{
  "arch": "wavenet",
  "model": "sound classifier",
  "dataset": "read English sentences (LibriTTS-R)",
  "train_examples": 15625,
  "gain_aug_db": 6,
  "noise_aug": 0.002,
  "n_mels": 64,
  "hop_length": 160,
  "input": "log_mel",
  "spec_augment": true,
  "win_length": 512,
  "targets": ["voice"],
  "num_classes": 2,
  "norm": "batchnorm",
  "depths": [16],
  "kernel_size": 5,
  "stem": "single",
  "widths": [192],
  "label_smoothing": 0.05,
  "loss": "cross_entropy",
  "init": "xavier_uniform",
  "residual_init": "scaled_by_depth",
  "optimizer": "muon",
  "muon_scale": "original",
  "learning_rate": 0.011,
  "momentum": 0.95,
  "nesterov": true,
  "orthogonalizer": "polar_express",
  "adamw_lr_other_params": 0.00081,
  "max_grad_norm": 3.0,
  "max_steps": 7100,
  "batch_size": 64,
  "epochs": 29.1,
  "lr_schedule": "wsd",
  "decay_fraction": 0.4,
  "final_lr_fraction": 0.1,
  "warmup_steps": 140,
  "weight_decay": 0.02,
  "adamw_weight_decay_other_params": 0.05
}
Rows from block 5, named by matrix and row number. Rows with one number belong to one channel. Each number is 128 + 24 x the weight over its row's rms, rounded and kept within 0 to 255. All counts start at 0. Numbers have three digits each.
# filt: filter width-5 conv (model.blocks.5.filt.weight, 192x192x5), inputs 100-119, a 5 kernel for each
# gate: gate width-5 conv (model.blocks.5.gate.weight, 192x192x5), inputs 100-119, a 5 kernel for each
filt.73:102085180159115134104114127108105110140112115127136140121134168125108118116135108127124108122123151125124121111091124122178125124119143150119149093131123118126094139116100116140175110129100147166098119110132108151119099140147081123162158121156132157120153152120122105103120111130141164128131110088152
gate.73:120125077122123114099116166164092120119115141088089136176125116131125124121119132139169143141126136173155171132138137168093112105176137114107107102112123120114107177146155119116120135122124120107113154148168136119127084161178103148128152133168145103168130157120104118102135147128112147113140129135119
filt.74:160167154130118162135135110104062060121148162153128163162180140178177123117139171157162132134147094109111151154114121110141113134118132177147177143153133137140096146122152138121122101091113127144119120093098113186168159121145115141131133136117110119113130122113103102115128086153158149154114105154140
gate.74:121144121108160112138116166096128135093118126154132093132126118103124134122129116116154161122116135094112189176158183133115149115093090156152104094125136096120086113133116143155116110127135124107169171133145136161117146134129166172162162140163142105094131118171100102098126092125102138133093103087078
filt.75:140100101120120142161119126144141146085117148201156106102123152152121093097127113142150160142142125095141090133139135125102145130114149169110121093109126095093125135139164126135121125104116112152114127141104119176181111125120109115124127141120099121125141125119115118152133165156152139122168115077090
gate.75:148110138145106133163126178133110159169090118122111117140138133089092105134142128114120087079115104120146079101089132153113190128141162140133143138085134165113129114122106139146099146164128105079121142168163134143135058153157148113120132099112121091140142142151148150119106133177175169165127152137133
filt.76:093107169141138119111127166142117122129134135151132116112096142158126125172132128133133151101118166121115152135125112147142122095115137133137125089113138141134127112148161166153151134125156152141129154172182162112085098103111135124132119105140177145099158095090126163124079113128132145150146126144109
gate.76:165148151140165151146156153149134114113083048137122110098107133111128103092134151141159161118096094101112150135140155136148145159189128083091121131120145164120137128093093118109126107085103132079147152187154114119091068097095111087127141123172199182142114126138129120080147139129113092121130145136108
filt.77:129142125161127142112130148179124124111179152148138138157144155145130133102116144119163164131151131157150154151125124142136113120164142135144120100103102107098139106132091102161156153165148129144146128131105106123109118133082128131140095156158121119152139183144126147098130134143126139089146174125123
gate.77:160148162147134136144145133155116131133135133139135139120120128098072120119134128149106095144121148117132139134145141092118147133106114097128121144168064133117114121132135169143142120111127144142087124143152128106145137143115144130128130145162124123105096148155165157139148115140089147155156097119130
filt.78:140147125135113168154177161149137155091076085111134110143136144120101098100147129115087073123145143116077112126147155159118140131165156124126151176148125144132126087131104097116118109098153142160124090069119174130170148092142125102141131121135110155191173120118119120133123132129128141160157142168186
gate.78:132079126159149108080097141123145153164132138122140131110096184159134138142081118115168147141106110139167146128124125145129121120093088126163151142164162135130151132126116128137126150180161128111138125121119161139142155139093136116132128092124149163145133130083116128121105117121120090137124152122123
filt.79:101088103117144149139130138140119116085124122090128128137133110140136088107119123116148137120119113100149142131105132149150165132117113167130128144076098123145148131117133115134113113084140120088154115106145117152111148158125135122133154151143122098104092150115106117125148130091102111144092077088086
gate.79:145148129147164122146148145144109189131143123111131149120117135117133149125125123118152119110146116125097126100166170134136143140146171137134115133095135121090097104138138121123155137141134157198115149133121168106104117108065133101114111152138144098104110118106119077055126131138156168134137112081058
filt.80:127133103126084090132141139153155130142087121115105135116142093132163144140115157126139123134135076125110125117123102135096123142103145083116125129187164148091090135156095134114114099095100111106119090161158131105177177124159083096138130119093135120113109122137105132084129157142148122153097136117072
gate.80:135095108093131127117143167157136090058146132161156161133072143123108095124147142163167135143139108061084135133103108107124084124147122128118136117160135134105126158123128182118139156118156173093107105124109171140155145113115092087080139149113109150123108140115124141141126135112106110106070088139092
filt.81:074111154159126161129137116156107116129121143128081114155168145119132157113148138134096138103177167138146158103087083102123162155130164106075111129109128118148142122110098111122159106147156172120113142147150126160156123129158116165163164131122082068090153108116107093089119088138124128116139126177156
gate.81:103100124127124089135097107107136102121172154105111110104141127163143137150091133137104113121133162166173146130154114105121165130133130125135157079159136134141153154135096152138112150147123121136097142117100140126154118146166124141137124142095091111125151122143153112089129112093132149127121123143134
filt.82:108130174110123144106086086151117126148134126112116150120163145135152136064122141122124111112132151158172148109079069117115110147119125085107095130100119126105075148207109141120150142135123094156126136139153143154154146094145104094118121077142121123138132119142149124169109096122121176138176148118117
gate.82:126105109103087157126125145145150128114129140137119098131130121120149157115128125114125093124141161120113108094158108127119124098107164128080137153179137154143089079118147133135112094064145156164063078112039110107127144126085143133134092129135144104156109099103104142123121157169149139115133115150131
filt.83:144162125176119090101186148167094109145158131109111135122112141118126127131098090099094125128117112140125097086080110121097119138116115082085098145118126118126140108110161171136123114128091133141117155098097081116111145107159103157161134131141138147169141081098151132130151136128085152134138151124111
gate.83:107132137139135130129132121114161163126101115146132118112125076119153158144129145172175136142103101172111127090083091142144133111149141143163135102139113148175106102153120112124072124121122107122166155128116136116112111132126098088078140136156165111148117153147140109122121162183196178140116142112101
filt.84:167162096116098162156165140159137128122098133112095099137140101112118141190139131121125136142132146120130119119109108111139150173176195094127135103113134153094141172120146099080109142131116120077094127094074146096119155134147119156138149128088134143164091130134132084065123127117108111114146121109130
gate.84:130122104132072128118137123141078128125093122103116122118129130109160158163150123122116099094133143090111145141118102125107093108130104106115124116122155154115125136096106130075135120157144132123134136142104075131137134151069114128111146114167137191153101111111114159120081060089090115130088103132108
filt.85:129146102120100121169159145141113144089106099131131138137122132100118109116105100108116130143123115100088126121134116163140118089116088106100109115141139135147147146096103132140138144133110153114123155137114095158102138140168146132109121112171160137123139124163165138128156202156135111124128101124111
gate.85:128102138130112098103107072118106069109111159158133130131101100139140137101143130136133141096166151156149109096135116093139131085131121140104098136115125131139145137133100121113152116066112098102105101131098100153119107090090102122144167123124152126153124123126119105115072091112078093129127111097106
filt.86:103118148134164154145134137120167136136114141131167154119111159166133114124096124138125132137099150119118085113107122098110167134107123150109118129138157127094114141134111108123132118096131155116075108129145159130144161089121105124103130145136121103112106136110098111108139100142130103141094149140117
gate.86:157163120188156136107115085076085145183139161106132152143141089131122125077108121149128110138147125151128122121136116143113135151157130154123136175152115136136147114125118127159127140103128086129142154139106086103135121119150149168165157152106099129117118092111154145134132157164143162094112117143150
filt.87:123114165164159127144135152115163151162192163140139154121096145118136140102176129114129131153117115117126154101151137116136147141130121102138121113108136175172147154113096150128135137104094138156094111135119120143157141125079106116120092099164161164144111110140154180142079117168131182101125156181131
gate.87:139097084172136139145150148102097118133151115103136101091113133104101143114181123098122120116096052086156107144172108122110127083110091100145158109085123119115137118108146146139121137111164154151143140129112188129130125121145082109092123105124171091091103090128103107122127146132131190063080128170127
filt.88:148126126135130128103116127085146132151136128129139148135113100108119113106139109105094089149137117076109114121131156111134108099160134107140142143137119112142162167112123125138119088168144149150138114090091077159125126138126122169137138150125107145192172133099101099146120108100097113098135110128130
gate.88:156177153117117142139128109111149140112108142159125128141136138077104115096137158155116123171122139128151132123139102087104127119086112133152140115111147134133111152131119125154120137152139143112087101090141105104130163109123158146130125118123127188144135092080155168174125137146093100085130139184148
filt.89:133141131196130114132155149131134135153156168098092116120166086128133082090148103114106094155118117111108150116135138139148119125130152157128160105131139134114139104121179131127129111147164163158109132116137107186174115109144105119135179146150148122105131119120136120107112133106128150142142156152165
gate.89:125123137107153100123084102079178109140130135130150115135103133130187118105127135133130135142106097142161138149119124133148078121155176153135137128137150168169111106060128122125146108129121148134095118147129118139115105114098083120099109195121138096120111119114114128142153144149145153162116126095144
filt.90:104106097133139121119128099151079100125140159134116134126108162116160090086106140120113200107159160115136148123143114133085157149114121133133113116130109125162147120174145144176154125089133139142177146137175131126127154130132109087106124107172150140127148136130155103108113165160125130089134121126090
gate.90:136173181104106138133134111146151157148142160163137117100105161176109139129187159155165155122133144120133137126108120120162186165169158132127147107132103156167192193164137129128109121087108097123138111101127126155144128135093123136134129144093135107143153110181120132126146190181148109140183146139130
filt.91:109137100101139111107116136139095070131107142120089109122150152116128121152132109127113148100092183151122126106097121113149166135164125105150091152154116167168169163100152149161113098097143135133101109125153103156099121142177113139149118120141142142154167109107152114136113093111152115114109133109116
gate.91:128122125141146140126126121105146144109120140167141086109139109119155170129172175152142135162150122145117110157148109170110122120118128122116149128110156181147120096133103123158141117115126097116136108151126146106125142090151095120129115121153167128140110167166145127134122137087121156139132102096149
filt.92:109146125138062122128123120153100058150167133129091134153135170132117090113159144128138109115134117083104149151143162166115138109130165099059114151111137164119097132168154151153172099082144105136127114118103143145126103114126115166147106100122150122134167135160157142127084129128143103116149094098141
gate.92:162160133094119109149148150114150176109133133064107119146132124127135128137140152124125142124178090086147160140147133131113135146119120110094135123094152125103094133117152164158118167147127120092136143153142131112145136132119141124093099126109088085101119110081130158114154145113161117133129105132119
filt.93:155172129135129140121110122122121124096151142119127125151152087122132114123171136130138141134147134166121134140160082155146107146075105152157120129142123126171141125119119131114145142132094137098156137152129101094122096107112114125156135100167139135170151079120120119121117115093114081152141109120126
gate.93:126131159112111102110133154150143111105144138106142145159127106084126157145106141153127072057124121109092138101133109131125117108110154124143129133130123103113116099117162132091101093124136119120124144129127101126119125126118146177163134143147139126153082144117156176146096115090103143098095127130111
filt.94:121159151139144089112105086101103123149156117085118137128105130100150113109130132116113127104073078121106116135131180164115119114148138114149150139120119106114098125101114106139131104117061133153173141134147102121125130125105108136151108118058102085083137119139147137105122122141086117141127147123147
gate.94:106118106127068136142144160139095121157105115157155120129134143106087124132150099101114108116113151145148107133196154174129159160125116120154175145128112138126111119133107144146143125098107127162116108092094097118132143128140114116141159147159180165105113117118142173129142114110095139118099091103124
filt.95:131105098109142134104108127107134059091073087108164137145162128155099120112187160105120136117146101140151101078100112149142128122124062139123105122113091095126101096136151112120145100078103134121085099113105132101142157116117167132128154132094160129178159141145152138153102083108146151124091117111128
gate.95:129133123151167126131144099075102117109114126136117115118133137121104109087103087110141142099116107125106132158181150141129127143145174108099123119170120124110127125144113135173171102097091122147158123170136115133151152172141127130142152124166119108173137114114132101101128123148133119128116078126140
filt.96:099147098091092122125154136096140166088085112141132107110102133147112124125123110123122129103123114100102163139111154111186117148106085139154109160145130119126095103097109149162120114115115094120146144150126132107118133135109068084138128163115123110108097133144112121121094136164126115125148128124074
gate.96:144115134107107152154156121107142150142103077092141148125110096150124092074111142147160137145126138150139116085095135120131121109104126141169171155160155122111082104110135126110149154098099092128130118145144148102124105105145140131109110124177158131144121119122132148133144129118120098117123130142066
filt.97:117111128111125097139138144112142144131145123104150141151122153133148136143127123172146101113137121129119127099092105129132136151155137152161176123176130099098099077113158144127140143138118139136132139086125132147116138117125131118126129160103134176161122113138126105138100102099086114119151137152115
gate.97:175159140102127159122142093109139121123100157150140106129126135165156170137147127135113107174135108131089139159143116159141138132109115135153134106132131122157127138120127109088099126083110126160102086084080124157177146124133103147140127141127149147099120150125132095119168140109151130099105088098109
filt.98:139169167158148166157141110088158132110131190142119136121129126110125123143150112102153146094096142153133119150153136139118151118117118145144116165170107116150155155124122134103129178137145128120129078105112135154127117111087097126105126119144178149136152127131116130150132165130106129145160128107147
gate.98:135155165168136144132089095110122131093102146110142129132117127148106092105100109128142148080092118127158111131137112112128123106136123173102072112138110148150112142143135129139108123109110101169120068097163178170148154139170123148158149126134183174190145103143152146129142136116082115112104112120109
filt.99:152137152150136097095089057111158105130145139126128130154136080102145100138143130088118094134135132154109152154126126150176164140163134139106099105130118169142113121149082117096132119122121126105121163163128106151132102118128130142125153150172113139156114122143134113086118123126110124141204116133100
gate.99:080170151125116161120080137100135128124140094103186125134093147142139122097132140138149100175135112106150068118165149160138091127127140085095114152098145105109139119142115121166154138105075112099113149112138110096148198164103111095117122166098129167113161133158093129129113123159135151159116116134118
filt.100:098108168143105143134126110125103108125078091128119128110102122146154138114108147149111124119105099124119176145123117137145135119133157157115117104137118112116130102109126117127126132106125139127145128112105138135137091111124124153128156139091112121088088124092084101108107133145113119124116086132138
gate.100:170134125097121082151160096112151117135145183146162125140137098096111106079144157166117128117138174147109102124108124083169159121096083153111094130161094142165142174098111095120132136087106091133060062087158169139142139133089128109112121103129159175137084114131139131100110138132101115149121122134147
filt.101:135178203087144123105079117186158157167120104156107129161110110144123132122129192150127109165148149146172118104084115131123148143133100136146119103095144124137112127130114119131133117118145118103139142149124058134117098139150113128131150167079119154103069116148137120113140127098107139138163127107081
gate.101:104103099111154080112153156140088103094116120171162134139120102142144170143115116125096151131122127113154136138136088131132122113146101136114121121128155156166158148083105085123114119134133146097081103127117120144116102138140133141134128102128113134174165071068099091152131105128093122087084104111075
filt.102:161117084154149161140139113132147117155149126122126160120109153164118126147133130098133101073154153137123102130141102103131134104169116146120146104117134122109146151105135133138119195156130138080150132141142107104063090147150136141139118086127179115114094169134145134113097101095104107123112119185186
gate.102:155098089133123099098108129141127067120117120119124115102103145149162144143133105110145165114179116085119098135127140140154131087088121129080122115156108179178122114151114121122105156140118130131122106131109122150133106102091123150139148128173161149147163115091096076128157161133132107163175189115121
filt.103:091119122127144138144124133145129129159150084097141137133129128179124132160158133134157196112139130093119100097112142105096191164075112124122094105128143114133114130132120174135151161116108136107173155165150188117118116135135112130143076104113115145115187149129130146128126133135129148152164081169103
gate.103:162154163150138101087109145137106109133158112088091108143150137082061092094134124129126123113144122096139125114142129123127122137146163118121157137154105088095113112146121121114100108103096140149106100090096100151140130155091137161150123144128137123106125113117108098115091143115108094117117119143170
filt.104:147159173119114132080084122140144150126160161151110139174133141070091123121120099133144114146134145072103123108095094111136139115149135112138116157104126126148194157088135133156139096125166165158082124105106134159134138149125149145113130128123104179153132102112130128174132143113094080156126117095136
gate.104:158128150111143115149122112141150109127104121153125142147180120130094174145135134148124121112123125131108086121105113134134159177138117158180169179147167130127124116155137166132121077099048092112164159155138183115104141149132106163135132149135120127121089146120120107136159141143142133140130123112134
filt.105:199127104123118041095103129094140143144141117119114108131104125082081129133110082124119112115096113125143137096115155176114151163094098119104143165175153141130171196109135191152165106201152129139082123119095130129148137150158135142142146119117094095118106128135138092104130151118112121162178124107109
gate.105:140102116118137090102089140129127145155116116143135138150149133124106122130125128144104114148135100120069138160131098096151133125095107104173171160100127158151112160107106133149164162183154157181091119132124133143150168132118148130096130122064081112121132106136122123156103133117134122117143146098092
filt.106:159151135135133124086117172139163151122152157120124120131153128122110106149143135110125124137134152144133093128121108113107108106141148158158126153173095120130172161160155134169147101085141099157135097152131109138088066139163098131127124100138134095123134116122145133130138145099123117127133134146116
gate.106:167137123112143103149115120101098117108113111150128164152130108129180146113128144116130172131187172192141127137066065105105103092175148146125109153106141132115140146124116127126139129076079119116155124109112163145157107127123096109129110085162164163137148147104095135112099128102113137138123119113106
filt.107:098096098150102141122131149135139124139122108124142128140114106157136178144144114105128103131138130111088107108099093143104066099131148138155094133114141106088101112159128143140121111143110112112119118105129129155106112146099107143115123132105080105130156114124096100097131122118110128151126164174131
gate.107:140123170144143182145110109155123107105113112103138106144111106129145122130110139134133089111153182159102153163140109101169148123127126151148140114101128128113095117139147128138146146128147168119143126120118139136167158159147122148156165160105122109154147136134105156117185181155174132085080140169146
filt.108:154149140129123081114181156127129138135103105128144120106122098138128124111100097112140122175161094125127128164145141128140138118143129178131141128110106143149149104143120114126158087127093136119106119136116134178183122136151154115122120123122128144122078123114112115103105125127134075138092117135161
gate.108:141158125147117132145118124120141113164146134135133094145146105136171168120172145108122140136111126145135103077117159159127104100120157137120100123137138120132137137076093182166114106116133112086150127140117095111165097149148184171133123135132132099124146130175136112045129144119133140132099114120140
filt.109:134128122139142092144113151133106117132134150138151191171166120140117055118095144145088158104164067129164109130122131163127122166128122138168154150109156198161127172093098149114090114120143167132144117144156145091103139142154178160119159149110139150141161116117107174122108094049120154081102136142119
gate.109:125138144108132144146097126132123095146131111112112150137093122090092146131104092097132114136135146121144114142134122144141172164162165151139124144158137123092135114133126109155147179147137136124153184152130134138128113072092153159157135124163108114164159105148157127106157119105136142142104130096142
filt.110:167170170161117119115112128117108136126101106128143123122131099139137145089128169151134150136150177134094188136167189112115114073162107165112140103148141121090130130153154139128121125108107108172122114108160118114133147133131126092143161120154187149098128111126142137094128106162133144080117085138133
gate.110:144106148153133143159134106137122093133119127145127111136108086133119127129104086149134111101136076110146123128074129146142140106081141165114140129122116132174152140114100119143169115124114102184120131121159202153151150116132130169119114159172138130122102080068077140141154161108100122145163110135148
filt.111:094093125115138133151157094137096104095174126104124122092089113161128123149171151147153102179126082149138126117123101100147161132112165139142140130110097115099137172143127128172190153148100094089152127131129143109137183145121130110118116135138159133150145068104147166140157161119137154111088112137113
gate.111:163117121116119124101146092169141125113103086111103133109093094154106101112154133150128096119113109154118110136133097149133149102129105144137108111119147102112115105110153142120110143108112086128105120107119173145177171118135132157120109130138168149204168149145152121168110132117131100143152165137094
filt.112:119137104108112107105091120105178123124101142135107090145139077121158128084113113154146111140134110102134091091127138159142134139178164112101105125112142116136149109125136106148109151133087113129149109153112121114089116150175091123134130145100125167154119153132134136112176155121107158149105114078144
gate.112:135178128141156120121140175121117103097087171102096122103139111089045116156123178108111139131113120168105183149166128137101150140125119151179172087087168145161152158128130119128122122109097075160123148144146109135129140136140178134154143153137149127164154113106108086092123128090130153122107107095096
filt.113:111124152169129184156162157187123094116117179148109115138148179189158147160121142136077086107117129105124123149135106104126113115155162125135102134145113115109134152133150131165138071112116090151087115133158142135138107116128155160146159119160119126121128149126137143145138146109131115098107148135148
gate.113:121133121161146119132113091133110133139150148127143156129127115092144148133083108096128163130142146118163182157115152124178143126136144167117111108129132135140126142166133167136134106133108101099176136122121144160134140146122139115109150136160142119164161159136113132125135122129168150138178170125104
filt.114:136181152134119143161131095104116141136129109138141094117143112158131126127121118144105104128139112113117111112106119147157085098122154092160125119147116124129131132117152168150114107091103115124100112128174111114118145121190156109117138144155127155146131069096121109102088150154151116122092098116064
gate.114:117159149117105105127140158180154125127121110137119123118148134109139154113142123132117106173125124160119105138108118097117080085092154119124167113137189160135150165123174168140173108135152112073156122053085163144096125125114150131098123117174177108107156096131094121152105122118111103119138152143144
filt.115:129080129134093126103117156120141121126141108107122147125101133130143120090148124157151137136107124097118136091125138149115153141117123114104085134097145152127136155127166126118137108073089137147125126114115088133119104126153070132133106132076112132148139125105127116081118117138136124138159160121109
gate.115:085134133116155134144128113129183168110104117119132118074109179212164118101102123107142111125131146131159091109147132143138125133124113165180155122142122122092068148122150115107130121101093123122168098088149111136155120119088169103151154121140167130125114116123126116116113117117113092172156116104108
filt.116:120111172116143120117120148121131116132113141129136142138096172127111159145119112127113107156126106099119163168144117143112154144114070116131136134127189151114115145142119156106123131133123127159111134118140165121148152150146137135178157193146103121163118111131129109139174158126159131101139122107135
gate.116:141153135149163109101123123206113103115174136124171137118128117101120114144155120139151142119123113074103164133104120104184139135148119142148134152180149144161158148161119080119165108096150135145060104139118132172151134151108119197173155117138102163164143139140144137100127126128094088160106104136100
filt.117:154126122157139114150156172165128121103117130141157085125186132157115107109119148141138099121122121136154158134094093074072077099135132154114123112128120162126162146116143112079118125121185152139105126121123141155118145119126116140136144126143159149142148121152125173153114122133135124115094137190184
gate.117:075138121145091198160144140127123117120116137129104137157164177168124167150131147126123104126104130181180096118099092147133114153158178113131147122157126132126113130113137147142120165159122091106162139133114117024093110155153136145136131109087128144142150170147155115097122101064104117133107136107127
filt.118:119131132167133153114124129111164153160115136139144149091092160155158178134135096104139151129138121124099127130142161194156123134117106170133132146123146166138070152091112145166178117139188140134117084079139171099111127131113139141099116125144159132121107155148102117108141154149154119126130093138136
gate.118:100102104106120123098085122155186151124128134109126129138143118115110145136176119139158148157137128120116142132147115147113144120133131124168126159155153120130130139162130167130131128122122121112097105141109122168180172115105110128155108116087095120139107145119114103101133130097099111144117139132101
filt.119:133132142107095164139120109102166116083116135122127100134131158169099101086142127130102095137142109118127137147108126149149140106148130114109122091143154115111108140138147148128108136094161160163153154187102105163181127178158079143144136175134133115115110138146129162150170144116146109119114120150143
gate.119:138133108117138126117133129106143119140172137138141143124130134136118115136069066124116111112116130127141124121148122125128116148137128130154128144149123107138098128177124136113115129114147119133147135172113136098094120151072089080124135152133110124093094136166161138158116109112152106157148141120146
filt.120:133126137139154081113147121110139152141115154139155121153138121160141102120148146139139131108141144119166126103131089100111090106111103126128127109102149139105119121105125092070131157132140159137154132114094108092142079093130096123151129147171095077085130185126128104102124122120119115167117088110156
gate.120:087146154105126192162128151124124107134144127089115094113124139116137158126136163126103140146134140104132147167177143101128142146132152143121107159125129122108124128125133059116131135156103134157138126121089158131117109115103117130141112132133157162095122127111076105171139125143135126133112143153130
filt.121:137167107099100107095104117127134092129168086118133137125144165149143078126147146130127136123171155163134140121120135115134110111129106122160110104115146157166126134126146114154158099093154142104128107122104151123128146111127144145098122141154134112074131120119113153087145091127115133116110165161124
gate.121:141132103159141121165150148151151159175155060161153098112145118091130086142168141151125123129119134122105094144139119141185180149095143104129147151154174117093120084120138125164188116130149173157102093077117124181126169131103101107102091140125142170105155162157158169147134104162135134118126111089065
filt.122:117168145116098144140108139122110090133154133128130097108112157212150145129129093144151131128102099126168090163110110092154144185146144107142155165102175137174124147121109110111091081084119101106141135142131120180166156117104136122117134180077128177144154150140126152124134155120117159106138133117143
gate.122:128102097099122117139150186130114140167158135120121139115097107154099124108147130128135102133103104080094134129141189108130118132135121140100126140149131132120166094165141165136120145147130097114154120116137152093123111104071116146084093134122113138142161131092103098122129094085102081100150165130110
filt.123:115160175144127165147114122087142133151166162179129135112106146088109099115107139140114120122137119127110132165152129116119130105125089171166145141130123125159137137158114085177120096158124123104119121135112117113085146133114100134133143128128126124121168134114078152143139124125140149139112149138173
gate.123:138133157155118132150143124134143132168150153153154130103142139160166150140122142156175124175126122157148124133136112135108116123126085127117077091101141126155109112137166125132122096127163161151117132102148162138152128134122124132137130146113118138117146101145145113115115160172144141151120104124107
filt.124:095115085134153152093091088142166119130119108120135123110127153149085147153148134135166140104137108181182095119142147136135158155123099133164154124094111115068090087150129112143110121084109126115111133139143126144123132161121126112115111107177120141130097127156112119122121121115135146125108139150113
gate.124:163139166153119135125138107080160156135170197149131130119114099118114149138155132140128098132133138171193158116150143137126129134146155157160092128124131135097095106119127159105144109127110114118106127130138112131107114108147097107111115084108129131073066127150150154151138111130160111126133106114121
filt.125:146096107141142133142146125102142146140136144104152137101114142135174130119120121116113120127152112082113130129124112129100141165151156121143139129123144153173110107077122130156140149165154150114098154138130111111126109120135128092118177142102135143130141129148162140161140127127175147093079102153149
gate.125:137126122120130113150140150176162121090115109125126077125126133121143125130152097107124111155154161148147124121124128120153134134116138167088107193156133113105129136135172117104135112152166209112134118143136090170133180150112119100101093117154125086124126132151151091158136106127115125173133062100121
filt.126:166193130121128136093112153121141146132100111133118117152190151143147128157143136134155150125147148124061141120141082085135124114114139162144114116146115131164163106116153114177170117080095097173122113125106085112119127144176110108123125130137130117100146105107114103114109122147162144114107140131118
gate.126:114126091093108113105080110098048114129137119117149148142124131110085128081119101107116130130147145118076142132154155124107120112135084127125179124143103131075097104154098091124114102120116131149119100128134163097120168150182124122112090122139089105127105094131144132086099111117152130126140149111094
filt.127:076109148108051123132141148147139134124149139165137125114144116122140132151138112137127055099101149140135113085103131136120136152150141113152144144106089100140097112165129119154194139164166134174122150119118135142141136145158126108126123111155120114148138101130114167146096119079125151132171130117109
gate.127:188169114110102151125167145158142138157159166162096126127127158152121105087136167120123131143121138131139103096091080123092127162142100123102130129146145143114120088113100106101145125148057130111118135106131096134084124144148121129118132145114146118092090138166107102110155139127125117107151146123115
filt.128:160119157141127134118116133152098130159141107123162156146137112110120115141125142141139125093141144123092115113149154106121112092136132154154134098146082106144163132137159132091125141140140168191148145150127122165109086111086111096148163128142109121138145095092126119143137138126121104163155144169148
gate.128:114108143128163162175170136118123078104138143130101122122121156181154121142147150095123155096103152123142122118108121139094114126125140105106097149141141119122117156147082125162129165148133172167144141128120143116141139128140147119163138109132094132132129165108103137164122153148133129081128134171119
filt.129:065122173145136146152103152145112108142133124140109096133126096117169143140134145144112120151105104110115082109140103116147142146146148105107147114116110180202141125111138127157103120154130113172140133136170169112166151114126091100118134155138116156138111120146129133123150143103130102174143145144122
gate.129:097132137157137143135119146106096104172167157129100126133148112172179169159131125144105116143159131077089128151154144115109098139130130118115104115124135125123142109091132116096166118080063088150143165155107080131102122145152116140128118128142141170157113102101164146141131116141146110126107114156157
filt.130:130087145128141168152153105104145110118149131109120104078079134124136118130136152176154155170162140133141112144127112164129162163155186141170157128105145134132135126155156138133115108097130135142118123108117162097091155115107148129130162148127145122082070134138110145153106161145103088093097145134137
gate.130:099120136155129138110159132180114137162152120122148168149126127125149112135161113141161130125131137168132132158173176146120123135116058153146161124123088087142125127120108149148093095088164136138169173109106093164157132126105118122115121143120097136124101126150127116155114120125148115128151149118092
filt.131:114113118125190163143119125130132131129145182073113074098157102108133153122135140132111111081084084123132113134172118083095116078094080162161163128140111155135094120094154178184089202100105118121152121200156115107124106107096155099075125160141149107127125146115160159152131132125159139135120146161110
gate.131:084138125111111136133158166148135120107117160118091125116136094158119130172110140135101123144154102114092133136130154153189130096086121145124161147130108147144111133113132149123121123137109125151158130100132128111104079104186175146116103125153190126195150151102097078111112087108137178111109143163147
filt.132:101106135142115123190149144138099120153157160084125122140124118130151170172164146148136125114090065093127099100149116078128172138142120130140175166144127143174139145131144143185182130126122139107127097110112139083145138109108129137122123130121144092109118124143162108128090110107169162156141147167137
gate.132:152149127125124131133096127124137134125115130129134141134161120130123142151128140099110125120136170119147116116088110128126112107128147119098105138131143101152119097141118146128166131143146147112132167140136117145114096094134138139111122158135125097085115130138083100095112116114078082135156119144129
filt.133:090138144147142127101135143116165156137124094150152161159140145157151127128084126152147108109084115118128154137107130124146147134130110109113196149155153085114145153159154184121143122120122094106122112122154166150120139105107130127112131112119166148178091141127140151120141122126098152161109095155139
gate.133:120161137137121157157123094083164124143127126140134132118096122142140127139125124109129129123099102127106134173137117106134117129131133113103092100140138082121096140150156153143115126154156122122100133119136106142118162148142106136136128142108119144143168161091121108095148174134111115171123121148132
filt.134:114128143166146154114116112121085133111117167159125136110121138144112137089092141148138173145107156161138107096100121136087107140126157159203184136138116135142125135113137135124095095122134156138111103136126094155166182134137099095090115105161102147111092154148164143085144161137155123172163087087123
gate.134:167135100117078108122131132181134155113113090139129101115144177137120130072134100135101103109132148159165152168119117101167118103119127129119101084100092127128148140105114132159128139169171124118125142112145132122064100088144114140126122141132128122126101125156134116130084139172177169126131130170160
filt.135:117144121137176147120125157191123144162121130148157128125143115114146128092135149111121070119111135116117105089153135128150127118118132094098064118138145122055063087179176125085121121109143116110129128141157139162102154112086154146133117105111125153129138113134129151112090103126120151109096124147096
gate.135:145143112100117138131107107121139146130111098147165170153101092123102107155146116105100111108117141139123094125119103122135089114116143143133138164145142111114128109095146134149103159126131100047138135121121151161160141124112147133125112175131126098107112087133091105110073131107116139135109113079099
filt.136:100143108138106112127116148161100115116114103141187183169144143143159143094153124119067115153127139130139158190135138157140146123102113105118119107093095088099125079107124109146124147140101090098161119115145146107157125107140101123119137127111124117138118105094127129071141154100142139119094096105147
gate.136:095127126123116141152116127090129145136127106175151163149121136089089088074134115102136105120107081124091091140127137127087123137088128125150117153127155082073089099137129151125106135151151154145129159157122108128133152127116137147138111119176137142145159141147180140101156123122125084086142158150120